Weights of a small image captioner: decoder activation swiglu.
Rows from block 4 of the text decoder, named by matrix and row number. Rows with one number belong to one attention dimension. Each number is 500 + 40 x the weight over its row's rms, rounded and kept within 0 to 999. All counts start at 0. Numbers have three digits each. After the name is the row's rms in percent of the matrix's.
# v: attention query, key and value (stacked) (decoder.blocks.4.attn.qkv.weight, 768x256, the v third), inputs 192-255
# proj: attention output (decoder.blocks.4.attn.proj.weight, 256x256, transposed), outputs 192-255
v.27 107:492559533509496516476528533543460518577497539423482539560498506474528496470461484416495500508535489521509452519461514564486525513477550457541458554559554497505557526462497486413483532518505490
v.28 093:593526478466450495439484540495499398560495485521565423393547468444554508437458549495530447538426504515523477533529488503545498496506519446485469489455483505493576502497533521456523471527493510
v.29 101:552470418454550513508491549492470434530507499434501486505516486478454517404473428490485423572512496494521476468437471482490484473508562529514650527500472499439534535572446472423521557551510530
v.30 089:441525513526500457466494440460564566525514455525457460501481558408484504538579474476622414500527501536519474470438508462441541551452399488463505517498539450560524509499477443560506551442496543
v.31 108:518525503496422497552519432493491518500483491466487484527552483453537413526437496456488491515534528563493494456516496487532471530425548529552527482483492445552561623528452508495470493451533410
v.32 101:497494477547483532479439422556505496507502455497572520486490441504499539520498537420594496611442544464478467525502481523453539520509513556479499488505510507532519492518509488576549491484533501
v.33 099:455431421523484543503492523472492404437481543469515491541445496534468481510514552521469460588565489484439475451517544479448445533438500469549529550507535459519526519493493450475488500527516473
v.34 101:465466493458466552574496520475502449465482498524454532471447527475507519501493556532478507517585496409467504498457522493445473528454459471573420485531562503495533472504538460589559450451492505
v.35 106:471483482489460573561422515460460421539467439488541503469475609497438515538490545543496540514566447493523484505470435485471409532537534425513472441444544417477565473497436504463508520478473460
v.36 091:474519500476473509504516538485556489483488556472424475503497468417504488528556459548471557466516466623571526495527498511503489547500491445435446542498469507504542522448499533447555509573406552
v.37 104:543526548508504554549502449501568580457527500483443467556512454467524529521518500534496528496539456523433546472441538463533467460511440544501562522564518506520468571495505528493488482508592561
v.38 099:453532410508482506481477507522493513471511525498468479418522476495481485551456478577549547490500530512419475474531512538536477476476515498454595533537525483480553475502469483504513515519446520
v.39 093:503556518590510464541472478482500586510510472458526502451526546541624479535498529500570521543494462535530442540548483516518482560518526438509539466470468427528490450506512493480552481454541378
v.40 094:526434562600568473574408529424446406577466586540528476488504428536537536508555466493507546458563452487437474564488553506481570509503553494479579500563494521518541523531431543488538503401528493
v.41 102:519572532504480514492452502462515509560473470491471498465474551510548544461511472544563510426477470559569522415462473505560449481444425420454481534484543524501409433494451500503489559514517489
v.42 091:504488483523524470497547447532480447474495490460428497448375518500543448520506479498513444469424527550541425421422473508447509472437488484549474549549521534492522531514531467500462475524559482
v.43 104:449515547496494447543518456532555518561530524511532489453519484432493491504554540522473544502464495506565510467492498525473538582418520438603485418466555522488482511480564558494479494503464402
v.44 106:537498415574539503597440456541446530538521533516582501469517476534466533430541518506544507537478541506463529470573487581502475518528526486553455460463552484577522491470446515578516515488477453
v.45 110:537450492530531485528531510460462511438468454511593527516541565620527507535532526457503434492484435638525559557532456549496481510509510553457476461541418446523485453489464485457394513520532452
v.46 089:459471480450473520465563437538488504546516536467544548609455451502455468517425554511491501496489487475593482562491514548496507534521512506486526544384447537489464508500503513519428479500459483
v.47 095:540537517451539557457570505580533521535477552485521443533474540530488517556536504517434551649500492496493517494464547545491460469551472555558573496541545503506489437509594472454505488469460501
v.48 100:540506465452492578434483440518457498528541510543471519512547478436372485563449518484517537494432467452452516482538543513472570546502563476487496485520589548537477436568442486526506535527446499
v.49 094:492524408450515514494584499497463483427543516540508500434550432474459522470534456467493518598425531411510498451429519441515528467538480566443531473493484535555584544543479509516568523486421502
v.50 101:522527448624533504448473557488550429531477572450470526392512493555485490516467579464513444454507538463546497468544465418567540488521484552519462512490556482411458488522498494487547491470518414
v.51 097:527498517492485479495493492497479524484523375513418464445531532498542501437463499514563524576414496482496473469482517566500490408485488468488554607465522535457492470452539537485446526497541500
v.52 096:563507519436500519529473517512477553460458519562486415464547462539467460466493493543522589508470454520539530477510457451565508453455512467476457496473467535455451528554536444439518503474455479
v.53 099:548411442463496524498565510499548486480487413510601541466502545520525439506497533461467525477516449489451498527502540583510494538515452460554498435473490440479573419503505583520512493510486503
v.54 088:509516521481517513528513626547546495557440507570487435489524544499511519453424474528519502449484500499479477476559519533449512451544430524519528522549498542454570501558502493510551484481465530
v.55 115:474497436467489556554551499444566468510574447447413621450572454413491498462502530494447438421447504483497485505580486497502544552484556426469457518487479531481572466491489530526541472476529440
v.56 102:497492492412446537472541552504484490430475488525499488531496516407515576518493434469467519519509450535521472427488507538478530537514478444488453496534460445496536476551545537486545467420502461
v.57 108:471461460478493547550563486458538450517528480529484557500528491476511475594545564494539502468509427472510416506509514446505450480552485477495572426457441484459504476437490474462460528548556506
v.58 088:483501497481467425466481524538498630487501541472488496549527455495482507497486537519577495555482472538595436480426515497477458528575528451473471496478421544524480603488538530404463495525503522
v.59 093:547508487524516553577426470557489472477536522541509532499461491546493479520557475514452474418447511472555463464505473548563500540525547434500527488415483491514516499459461458515510464465465471
v.60 116:509529515530510465435506551448511466488497459430518486516463488493536473473471519628494465533562467472450496493446533465496490514553422547575527552569506471485457559500537545470549509558459514
v.61 103:450501498493484491509492576494492488575439457463527465497488507482565523499483469541530559556480477474496528468617503570477594621494517519516541423498523555518455439521493487545453482513479454
v.62 104:447488464486550517513570506452497462551451550503507503456485556514538402500538451466582441505542531452471525539514483501526452484448392477525521476511458512456531478512534469554455539501597499
v.63 088:453502525442515476488464571504503524497535504493482473460531533488502537504474530514476506516501480477492497484502577532453534424512462489508443537496553467528583516501508481498520427538541493
v.64 101:489479518467514506495586508522472479425526594514529542533464550481552530459486493541539475560514581494541568462486466534510565515505453497538501560573490502558486461513493492542580485482512464
v.65 100:465575533565532479557510471554501491454495501517450488497555503484444555494433518425551456457492435563499517519508417511538489439464542466487588487489467483536496484532519468496459490447465510
v.66 105:558500485420512485473450434452508539508553522537490479513570510505535478489483504530480540554536495492527489497404505537514461509433516504426513424496559518484510533503436501477496558520500513
v.67 107:466527490546484471474529522463495587452461556552515526442490474471515525500443453453506545522508524518547485507586465504471508499505479500494433513526521521538514531520620472514573554520521505
v.68 102:552587555450482495467483492520509500575503465510502519482498527489522520396541511555509478544549568455470469550511492495499387547418540510468484472472502468467504561564540595527473506562513444
v.69 108:532466509486499497515551577429483534497535473493555566584439476442465534429509577495524489461549525523438505436516424528514515552568515468502483424487527500480566503484568526524484508530453506
v.70 110:448534549502425454461557485537532505498508514483482403544488460442510524518503598580547479511455529506440492447513484427522436489516503495513428510514474534503522521506497494494469566503470564
v.71 097:525525543457483486435506489482552499457608515503538529511607474507448479417441536402483472521479442560488460496493473548510545494509455512478450466409531519508575567508490434505489497460527525
v.72 105:520528485522517406506519505514514532499448497513479501560499528457494522503578477500571474528503438505479508526433481462509493482484462507472568477530498511528419573517528470471428524637488491
v.73 090:500487474470526479524538476453451508513454515492534546500545447495451536478526465453485503555581531545507456490555519480552545496430530467429388520496491519424474499481527559420507558474506423
v.74 090:467492475494508502460484550602476516539486510422529569502512522488570524532538536562649519438543521512502484540570459510434540517501504584453450486482478446513446500492532461526484557536442507
v.75 097:499589422521462543466528424495510504415538444404474510502529507490491524562432445540481466495493437485432496469405515477502530531499496535548496516551509499499492502447417514592534513522529561
v.76 099:547580547579476499463513534546507408527525474464524571537495489550564426569449477522485471509517436478530504523518607529524543486503451489516526547514480488493542532519553562529545485508493505
v.77 107:546573486486441504493515535528547447479477441529503504526468481509476536473479552462463534472578437530388490472509405488487452520548456512431505562567497500499453441580443524475433498564433530
v.78 106:450475517610478443553479503586495428523486509571497518457451531446485439520514476449418492544459492539478519539471506540566509498492500509423493503445497499516475503521537469464491496456543489
v.79 104:509447509461418506501451483481476473449510505551523457508514525477534491500463482570499510519466465527493534545506503506471559477490455483451475432521488515481472422504477496511517465448484465
v.80 117:519476445566443484554525464512531448536518504525497583557461458533538541474450473520471418437498564545604568551505501545463477500454494428505454476554457545487518527532551502518510588497526517
v.81 111:463440532554513485389484547504514478453485517452534530588412517439528410530442487522511485471557533532533517448476440485513478553509519501455487482539505494459530450456401419522462504509492487
v.82 095:583486504473499506464557556473451516492498464485486474471563621499582516467489523489502408451433500512506509563473527501510518512530487483487436504517512508546513528502505521521526506529519542
v.83 096:537452613480553457474498493519528436516498538511505449509512422469505528471533577580517467498429540523507500445523441528554436519416426493520479451524504517436528454521499439497430502485516426
v.84 095:542457494473539524530536581485544572521485415486484530520433478443469471441550550609494530514529481498532519494507477512512508501507531534488530562555489587525444535527547540507517521524524499
v.85 106:512496479489540575518522504479521535464503535470489415436453524449501489448440530498418583535438553498517489475494518468459499469553484573490463464543527380480429468486529481532523450567491457
v.86 102:485567489494534470543485442542522496558474423464523527507527499594480468514607578472415452472521485496518497527563466418530493519498504402546548488557469497572503459544518564473369557477555523
v.87 096:509454525488456441549449469526465496509493499472538501524533519438571456549463534530575526520558528516517558582513518582494567474362476521508459488472469491464484476469607496537518571506504444
v.88 095:482473468483517458521511454502488452557483464511494539466504484531508453563481470515496526517577513566468447501479486506462514523515555528484541505515539495497492507561469539495471536452529545
v.89 104:523480426513529562430445477528529473493511555440545465517518453548439506547509585549517405455458477510525536437480465462523490517558523550454470498507463521504485459530416519486510530497500523
v.90 098:544519491428526444589561513515533535545523425606466455499521466491490512537541471566524526555523506482478470509438522462424518401444476557487510535426496485461482481528452558514476526468496467
v.91 111:484582480580495444503435464547484469493492463523487520482475501478499487537518572488421480530536406484444565559476545506489501513496418540529463533511480485493423451419513540568487482505495572
v.92 095:459574559533541501482495509522548508438546506542463462586470468540495548423407525529458475478490406419453452457479535512530461516511452448530545528501523461482579520487443517539542527485522517
v.93 102:453473442500477467525534430460440546474509462423528514547482510459514447507579531559528490510507501615462437484465467455547479417501557521436515557536494517465513613483493512526471557485544517
v.94 105:515480494464542484436482515476537448482492531525473534516464482507468501488494474539529457415481476493521494487499555455571573497557567468527496480474493504592488549536491457478458537466450507
v.95 102:527473586515492480512498487463473501482489404519468603492405519482522533417471513559548527475451410533441498492452492487514467454500604473501474467525504445419530525461492523530457512543537494
v.96 105:499559488374577566546495554510533458445490568462471495494510444472607496455541433512505482470483522532512523473472559472441561526507550547502476501472524502547546564515481556511554474504586534
v.97 112:452587503510617537487505506530522521467481462484487436513538402557434609518454580494493527428550500493564451492503479460457442491558537468485548442514521509533429546409524587497515404447506464
v.98 102:495444545539517471486532485521511495520568494522468520544538502466525509527540541466485473436473434548499537508486495509548479443508471465431567521492500483442528441463629458433481481562520438
v.99 102:556470560515461490479507473526496498531524444450493489499570471472538496556491441491483483501461444523424521440535497565548486509548543432436533508475533463511552470526503409489500575507487536
v.100 108:446494485466481483512428480473603557478498557503525505470465468469478541463557505488502483456510421500466545530535434504535476518536542476441473550530513523471514513446439480500556509473451476
v.101 112:478508470404430521468522573471521532413519578433501459449546459559468493483500581456479499504523487516428524502481484505500462499514493502451483516528454522512488522497493472464500532514479498
v.102 102:524510507485567484560503456498458544479496505430506484553543533436480453464524510541446433543478512483510507500516583512518501437467514528502479498576524523499526554506517549445534525394454586
v.103 101:502487571522467439462435477548501518459528480465502444552583490488464532442517494478504541535476541524529406532552479474518459516431527461478478492538480540469505508501433459558517576511465467
v.104 113:432486491474538473422490563508531516467507458472472542461540495524461455522559487483542503516459467468455493541558486523487479510533468522471542488474410486457559508530557457556422481505479429
v.105 096:411531539522537404534521478480599527481483453436510510514418473452519472493467501444541514391474542466512492478442447595512515553497456445506492551500473510473533527494428522508495441506533398
v.106 109:532491504498604542549516501485476512509482517563509534496551486471470448575606499497574510532540403463473446543513501506551462529532546517475384373497554479499493503523479472534511527412447517
v.107 094:498476495573504484524568512537480542565536480473441561487507505470567515464535571554473500492528486482535516522412491505530493509540505563594494571519512446530548512451491397488515472494544612
v.108 109:443492440541489447494493510506523414538445415538591482441533579478442476507507454528507466557511441453545466480459569528522443460489455543485452521533431475507472446476582445540497530494509471
v.109 092:566395486511444530504444454527465535499514468502476526553498516554538542484501496492399459554442505499534525471536486520376478550455483458515503455503456538520539510534459605506538532508553529
v.110 103:470455516484455443512470503514512475495469481540531502518483467507523567469469517509528569518478513444488478569512577478493501446508447459551482506513462565479435482406399604528515468455450473
v.111 104:517398494564514478471554507522487515487480530502500564582443451458420510509510551506628551500485545566476504514452487505479485499439468457529513408514479568470501501505489560527559505524481484
v.112 102:520483550507528490469518505488504470504452498476490485549465533427496479421474448518475494530530525436484505509470520523505596552510515514567573546481471490577548527614439512517513429519496445
v.113 106:497499464456459479489481485605479488495532505458474566605480459600531523456483491542501470544464527487521550520484524501468477473385461493482481475538468469471488511567427507556568525425479530
v.114 102:502540561535586503478374564466471501536546497505541539487551519485482485529473518495415533553475428441459493550569543557555477484486511526470476449512529576545491583529494465507484512522513487
v.115 105:521505528506433534603513504512553513493524586423523482457506454491588432435502477571551516535436524460481509568564534445517447501489490466522497526545476534506512502546400457517521435485495441
v.116 114:416541488480467543456552525423445414469545538506569454444456493521504455508469438480509543441469506479484484499511548479487503556523455605532458471485442498600477492440447508528430503490490501
v.117 113:511536544463620509508520509458527509450503489476450495544512390471540463467538483488587483437451433478468505515528465490547506437511495498457577497503546441498504489434501536545523458561496478
v.118 107:512498547479558441502503544493560507516456406544543427525433502546392582494451509474482523563472457573495588541484570491498539479461418501484536510514516520488484504518562543501529487546456563
v.119 102:466526522433521439512460516501495568476496507567477497566525460521530489458460464478494574506519540458445504500529472489466440496527606503498564494407473477539476523612467486541537532502485472
v.120 113:506481535500504499510510496484522539553483514464470559500492451515584539520509536538470543561465490508486538472536482482480517536460578565470512480485511452475570477596526501543494475462459378
v.121 111:478541467456501536440551569437565498463508544491550456473479476574472537489524557538472376514481523511511452510508526531576485473530409549468503571558466506526426432513552503530511514516518505
v.122 097:464581496596552444528527537512453517507474478485526485517454428535530488554521381474533554441436482499483515530529477532573483575478495563503529502515537473524612568500512393556522486532526499
v.123 092:484493517532480506524492533453465477544511578508455527499526506375536436456558537547502487501531483603514513560464470522486477527522543454536458488535499544556546548530512579506546457490464503
v.124 104:526515493530518482558529498489473512502468468517482521508519472490545511389481553534522579529570507438523468539531465448502486540461520508556508531541543496451537506491394488519482492423487479
proj.27 106:535520504454471532503479562580453527486509505507514381457455507491456509503478482570472549465452545473490485453477543499502490505511442603524552592447442564523462483464460554499536458472419545
proj.28 099:495446473573549474502436444554471489523474480520490505489419499473444487563513502483489519474533561477483525460496505556467532489429457556496493549500514500504480451491459483465471525513456436
proj.29 100:432588587496536545550487479525533548527471478526527476456490447477562485518427547519519486518437548543538497537508500526507552509535477513470517473457569475542485501514503507521463502504538430
proj.30 093:580497489489510489474514462481524512462493487510482523531481558522520486515473520541408521484521531486495466490472497528502445448517525472604541465464495460425574481447559545500491493536479470
proj.31 102:514525537494579529572486501523496508484550481464575490511467442518535537506532451508501492519461563495447469516465523500484533549587482498497447459518487488403446523507506449508506506484555480
proj.32 101:494529485509441508476450544496496399483529501491439544529526505477519514463523492578556542559470460591569496533487530464506508448480507492556501559399495461517513488495504518433467490450568521
proj.33 101:470535552552464517547574455575480506483544513560463605531455435436540518481524526501484426613415534494493412462453454496459520515474512575453475559467557486494483462527511516561468474567440520
proj.34 101:442520487410533495532508577531488451514484579531483518519449402519521511503497465514491538521456513486557459488458594596499514508566543524481532590527481490536511573514535473467430529557485479
proj.35 108:471552469411477429541536544563531464455522490473454521488517493479459471501510504438520514519441505507466473465490444494527531514513488547462500556560510537514447517483524467537482481494515568
proj.36 092:532554513579485529520525533523545525475485484484480543465505509481432539534444586541465478547470490446421553456486477459464431488502522555509521431517573486499405429516544490567517487530531465
proj.37 100:506516519539522471423476512559523416550510467489574488465545521580484539532519499531537536479501482461464482460533532453562436554490551469483478547518560444476436495513574556518467495470486490
proj.38 110:533516446516490472520402526474562514431468472464600501492548566464492453463487556526519515486482484511503465441511464435484510511527481452571403479512604451500434423566437523561503471481527568
proj.39 100:511529498464516500442504508499464407501508466525576449532448499487535497497484486504417441519413539541465460550502499485478503457561459523561415497488508590441516549488565449489511539505526595
proj.40 097:496532499464435577434475457477482491416515441547543531528531539563438457480483484455607482473465545467551503503561485499528453450498547538559467548464458477419552442529530443433494492508503528
proj.41 102:523490431470468466514467513500500451529560450546512463491479551489550517547544504400414424550536454384417487459517476509503528478474472589495513523532532484495494515509491526491556566443499494
proj.42 089:551471536483544580535514459503348564521554515465575546560573442393496561503539508449463441491513479499513521534534481558477482575477503518450504523509531497484481489552461527496585453456468565
proj.43 105:490551493521494566512458535402483495501459511551383519517485470440475582480490467459522483478551450477505546500469505506481469528536452488505490568511478429459557579555530518474478476386502545
proj.44 110:521489513385471487527489531536470514527499482610494585480506461508453466481571488474507470567526484536494479502520546412495534465486457524449461583492440584425504483592571519447484466468450495
proj.45 105:523567527434444449474436484487531551542520479451446474523504477502510449511492497507526602562526529494569490499454424443516479469468448499504552494428488552562435473536495476494553513461472463
proj.46 090:506465528481530520616525485478471512540496594518483501504498491490530582520453489467557474380591509456453479490500433529568443488480561461376443490532485516381512548432511538570504435527525519
proj.47 096:501544568517511472534594502471534537534482497477497592501453469472499467521561505562517391488514560524517477496499504515497489551501518506473489487486545505541485445477489538530459421492491466
proj.48 105:456536538506568494481508475511476546480483505460579491490477526507463478466553422489533426450505561464489466495550529497449489467479458512527533482579490472404511462490498502487437468505575483
proj.49 099:518557596521518563470519469490482524546488513460422530459483490489472441574503570534484483459501494532561444513480493530432549509526566357542518467495526496475527494442537528549535471493494438
proj.50 103:479464533494448479515457428437461476525532459523499513486480519486593520506510567510481490526480606491479452494551558495454472524510493469532492500439432508446550521528489477567446507518507529
proj.51 096:492518473514479517483515482575554540483504452401506501472497500526424510465557482478457454447518442481468475531525522498462537574474522465528509475478575504512549432484455481491421447462522552
proj.52 096:511549502517534497500446544537461519572536418424492532478495513505486527594461465469548460519551564474418485508532481450460484554481430518537487531591489463561512534435505495519497521495530415
proj.53 098:402538524425449461448522537476533475443498528481527485502458389513441459433484502557530523534494462513458493539482541564522510537530511488443458504472545555495436580456495482450497548474509537
proj.54 090:499545460450526441490385588524482534515495490472582548528499424549480446532518572549481490565472451401472544449474538454500485530536546494542499537483486444524428483529513511446401470488550456
proj.55 117:490483497541532496471502444452513576483444516461441453528457486564556525470524529540430420495458423516462472504484523582455502485533458468558492435444566505456466511482482475461508455469473565
proj.56 099:451533426499439480491476505468535498503393515460482517470478466484470445478470552532545511431524519485484489530433495521499505471505598494575508489473551531473483511505429454500464481496551574
proj.57 104:451534437506461422471481502480476461465519457495471451501564468480541522477502452533538462495523539519517560518497493511500579500441479486493436427497493533485504561500519541576574533490514486
proj.58 087:556491570561534558453467485450457491528523501495546470445510486452440512528442529466444543479496475485474453607467454493476510460456482484460503469552510505502461393514514492509488435468519548
proj.59 096:415436529454477450499488518469520474566503532473470516530466474533514557463506482518509500492516441480460503504546557497488475505524499453500505541516481503464542549524445499445523457394515439
proj.60 106:479457580473491512486553478523422496541553536544529512485553433489523502497553545417500504549428515508466505488489503560574492509509537534453497454500562468483445462461454586528487540594459564
proj.61 108:501548344452482454480462560436509521540464562534478602517489504451539491507477487436491482509514499432497548579503503450507518478476486562507457523467481472508538496575528556494452482470614521
proj.62 100:546493442500473454472518493534496518475530452499511562540497457503472535514511407532499491633502470579511471446486509513536540500529492553509497555473498501527474516511498559480542514502491469
proj.63 091:471529483556567552529483492563478416487511580413536473512437500505428449453507483560507470595420509448487504564485475493495516573555539467499492465581509526494499553474532438486440474518566550
proj.64 104:498540523497412523539499547529476560489539442567456452527544459553500499516525503512533464473457514540468515478498467468566463481564507460433502507523489502507476497530422522508504470398450524
proj.65 106:485453463466499526543436404521538521529484570516515526524493545452440481447527489492541517362492557545490482511511482525511457577533522533425469536466495537478410472530542470515628537535506435
proj.66 107:479549625602536512498522481532552473426485512507455519447473435506491468508526518499485501447517528509466454527553450516494523429424471429479474544556533438546512475490478417501470496457487444
proj.67 110:497464427541541603517572545506530496526536445441497450462518465491590476536533535480501489532498533531564517534446442500483501515477517513546575472483452444569502508497495448490521473513420458
proj.68 103:548506486554536490498480510443508545541464509543455568501475460463503423508510523475483500507425557489492483427539492536502529438454505449521510455495534478521474508479541388567451491531524540
proj.69 107:516545512494517485477576531562432524466579506479523519447542448493493472424513461437522442515451524426548541493471484466443467442522483514492534462461490518512488536433518492527469578484528508
proj.70 109:518546430518542564563487508494510488484571537534473455418506510475464458486491429508539474519566557523563545547417521558491488463507495547530509430507533496446459497535515491519504494507547505
proj.71 099:492545447553575539539499429523458488504474452504540507515458486494479483511474480509630520500523513528496537550433496455437532465425431494549537479453452513488455499553598511462489501584568496
proj.72 109:508446490569510506504541565466474441504517515452603445394411517514480470410421516484506489570492592603493452494512516524529483529444572556491493519508556468493535508535476505467552488482476489
proj.73 088:543460398545537471429483526552582471494422446466538503508472524492524420564473510541457487423517469498401515441497467471456475491557521447515509480449479457539524483578460436527545463456458510
proj.74 099:511499555465551460491510456473574529424490523542423493488539540541503529463491440500480463512466539487510535524444566513551529578531485481480502520493497544478612474457417492485490415440428460
proj.75 102:529512546490546489606457477523543501496501519564458424477435582498571540548470528504487534435473472461465485541530500518588467506523564559484455540460446501465408529523551481476531459472547471
proj.76 108:531494417421486530519485495456519491427458531499470510501560582534515540492529570498526543513484467525543510450480538484518533522515442551478523471400497453442477545517519522549473425493512534
proj.77 116:513462532549499487500439449464435438555459515477528515541422550486495478501535486523488466489515480491496532543520594507481500453537593504522458497532563501432557484471525478496477440501500455
proj.78 113:543509436552494511480507553432537603522534551443549505487555456477471525566485465468538515517582526428451520490475443567504557459522500441480535425538457449501467470577446476504559565520482542
proj.79 107:491503578473504523519478511504560490575474479504393467471480566498521508526504516493499510470461459555518399437538545450540450588501549461482548491525446447428507586444553544487455514523502484
proj.80 119:456560518515452504414573436497552492532556433481606466468549487539532450475557589526484578533513505488512548444503507435508512563530503487480494445493520485503476492495496458584508439488487477
proj.81 115:472579521535519511539563524481487494473476480528558519499561514550480576541508561490468550591496494456517567522519563502489551496471492454466481469476529493580508537482569507461510457445491504
proj.82 098:505477546495465537521471570598540502550504422552516421501400458501486509472484470531566483516493557518443456462501515482550590507435508527463495469551509557436454520493498498475527513451533515
proj.83 097:512527549409436495484490525485468512569526471590538471506553506514517451494499558510558494466500560475432466532455559514526523478480518508564484538526479505472473513423486456517472530485457460
proj.84 098:471489579489490439405481602493532455451508518467530555483520565446468532494518487499486522466471506509403534514523478550529442553560469422540443475521461523460577512458432551465485440474459562
proj.85 106:497495467476448546486484547521429514542603473563435547522487454558461458487481468507471453547525479485499532499547484485509432488441512519471512543474483500554500568487550510455492508440453528
proj.86 105:520525432522546463529513498466480479491484477492569586479470532508440522452420499516449532556553456497478474455488508493458480452505542568459445453513507403484546460519521492545599468494478464
proj.87 098:537569555537518545429499474534572558457500535541469518490510557542468448485528452535492502403525532493481541471500565530551484485514517432535512454509456521534581504512438476543471495483470571
proj.88 100:493448550550516452491428485548451436461451508458564565492498483464525516461509489432516449501578489483472598538490527551482510469515463577514503547470478507523565458424458434381455496561490552
proj.89 110:459565528473570487547570496482509542491501482508478444479426519489436470500444489515534472582495488453518528565422545523566475492566507547502509469497514498460527514498528518507572457481498413
proj.90 102:540519475533544505473453538518542419401590520473488526523496557454533484443469483529484443498494465627457531512517463501486489486499530520435503505519491452516538478523471478540496563514498565
proj.91 110:534533491509505545552503537462487584484501528457484526450467526550500485490493414481437492501493488509582493511505474460540476509488594524432563479536466486408493473547450529502479444489414452
proj.92 094:500487499499510506548472557505467432556440478521488538485501531507530442509546529484509565504384542559530453556492452528465506411464417410474405499463448577515448540538521532402397412500538567
proj.93 102:538469473535566516458555522513532472467530497498580403438441532535550506472444420415483466503491515514503559518467498523470547551498477500533469483470570486531579407551521472489509509440498489
proj.94 105:420540516552464479501545530521484527416556488449549475521544449438446540458516534499501530588581494456521496508496526568462504486508425486516566556496566480434510454511482449535561506511566578
proj.95 109:481535542474478526456548547530482529552567465461515535509540472494553509499559543458445540516508542495512467502528478443498493520439440425496435456553508519513502489524464432526520496453546505
proj.96 103:517449571525508528465484491440478538467504541524555495484495482566519469470527467498554518458415433527461497544467484473506522534514507420413529484530540522484498490561540420473497519477547485
proj.97 108:478511476479541471514502575509505484484566495478544492505424485473528391525586456469503435529423492530494490472553489481523589536474483487441529503440476462454464500522549509419521509479494507
proj.98 095:546467544471505450498465450492485524491450513474494468378449534580536532458461537483515529488491506503552465485512529491538476556455449495519403558601492451518541497497475456490532468463506461
proj.99 100:481513540501572484457419464509464590583505508460484435459505563569530525468495493568517475411599530471549516513483560413481510489502400526437479503545504496505484517419490441507498491544589465
proj.100 109:573447523505517540526469513511502460458570488555490540454469423531529473521462514494483510599453494502530534493530534534475520445514459471562529506596582489529530498556519464463512494515537498
proj.101 105:549461528491492491449500434517524494522529553580541546544498413555507478504507446508531541529465490596492532517612496451465466481508440559504574494485506482524525480529534542501469471530537541
proj.102 101:498513503481518452509565493492459543551512546514533495554459579562508554437517459537564537486443554476520480504468494428531525505455478458477568502494490451437464490511459457461473536448613528
proj.103 101:524510509441510497549568530540526494489510595478509525559474517470479450469474446572505519546441514544549526468548504527513459430494495490531536491565456496488482445473469548487454469533515506
proj.104 117:480465498503525540460405504508542542517445448527493511505537460450597461456491517549524512499547513516469508495530432524531485482465506457497525579587447446552467432504480467561508506440489480
proj.105 099:573438480496560431509407435493524544538502486493489462523516498482552460448492537474417516501502463568434520521488565510547518471590527504561493494510451515540472463551586560497468505517544418
proj.106 111:395564454489522474524521559539501524480528482529506503500509515452506540491463572511415534417499528466510485450463504546483535542456484449476484515471538481467484478475518403460559577440504589
proj.107 094:524482496539493466532502563471589496466530467519538479626488472483483519495518497468552494508388488455518561507471460549496532524481519504477540498472467513521488545485505403488492506543535456
proj.108 105:496545510610587458527471487397517443482467447498485483523388506463521488466494529487526548471470508445485503507462443458456472539476528471487475524559502534444530481515469421502508510484530487
proj.109 087:471428532558530558527518466443521438501447601460554499507469550483458500523485513540561523489514531548550458483484527492523529546466502570512495461469537536548448493486533489518497554534446513
proj.110 103:544567446483484516557471570530530466554526426451444491566467501453483509440560533524500460486496462522548507522395470574546469489541512503549511477492482575471508453513564535488453540526536499
proj.111 103:472502511516521482510540570559484476513473437486469511518527513493426579467486500500425496560507551562570453482443485589549418493570471530555498478481480482523500559517610598563476460476480518
proj.112 103:498462534471516482531477548580504597526435478479537454503479547427508491430541418558524497469506507492468510465437474532489499438489484501534577487472494410458479465446477539485505505487493412
proj.113 107:477444470551544557512522473462477478538464475526552481562501523519499538416493519526556556521375604540504554596441548550550415516572513474508525457458504500553501514505512542530486513533583567
proj.114 108:468554499471483517491501516529480540411478535530461489480490580460489488479547501522428501484521508498519450469591451492525482497445401480439532549517522522405503442423515440503470475445513538
proj.115 102:499547521424575470518467491502526516478481471520488474582600482488552452440504473531475538409487426516531495513491528615477465439525503478527459507487410481471482467521463496390486464541460529
proj.116 116:474541558563402535530445505478480552485495477492492507482529509473461505504498501474444502582580434587521533469537484519491522508557535540536520584501562506438531456536467502583496499523523489
proj.117 120:496459468468502517526467517500500474483450490528540524472494493542531506470498597455516507505537493552500423544421431552508490564506508486441395578469555480574460524445576494415562473450515518
proj.118 100:520505502529515543487479482515460474538517530527469487515447537486451493439602542496509430567514564473587469525517538463560473503514535522509474476538475496531549547459463557477395513448514469
proj.119 104:478556568495463549519512560531565540509490523447509504495537495476539417534497469558505484488463527492493483494533459528484489473508540502482582531537536530440521457476585614545461539485554478
proj.120 111:436539480523514539502511460474480528541396527530513482451512529547522446462437414530500530439506547482522523469547505538484500420491522487525531565490530505475505538547525523529537501459494577
proj.121 110:503473461518431495480433501468473425508478540502470489527603438481492467562557557434507554520495485513501499474527544503481458519575525505468530515541477543504522491533427507496486441471493510
proj.122 096:464531619491491524471499471463423493557511499467489446465542495523487568543466426511507534500494462507459506531467520525479502450570525492468489592526621476453480495462483438473469477530553521
proj.123 097:531495488535482445508532511558483542467485556481551460534406495457512570495476448536491525565517554474488471537483538556496500563481455511520564511491477529482471524443552523482483568583546508
proj.124 099:494570400481515507511580556495555512562501463411492492596540453420562516448503447514496450428465437510546503429466506506525535480470546521482565500464455444511490484513530483475478466453549537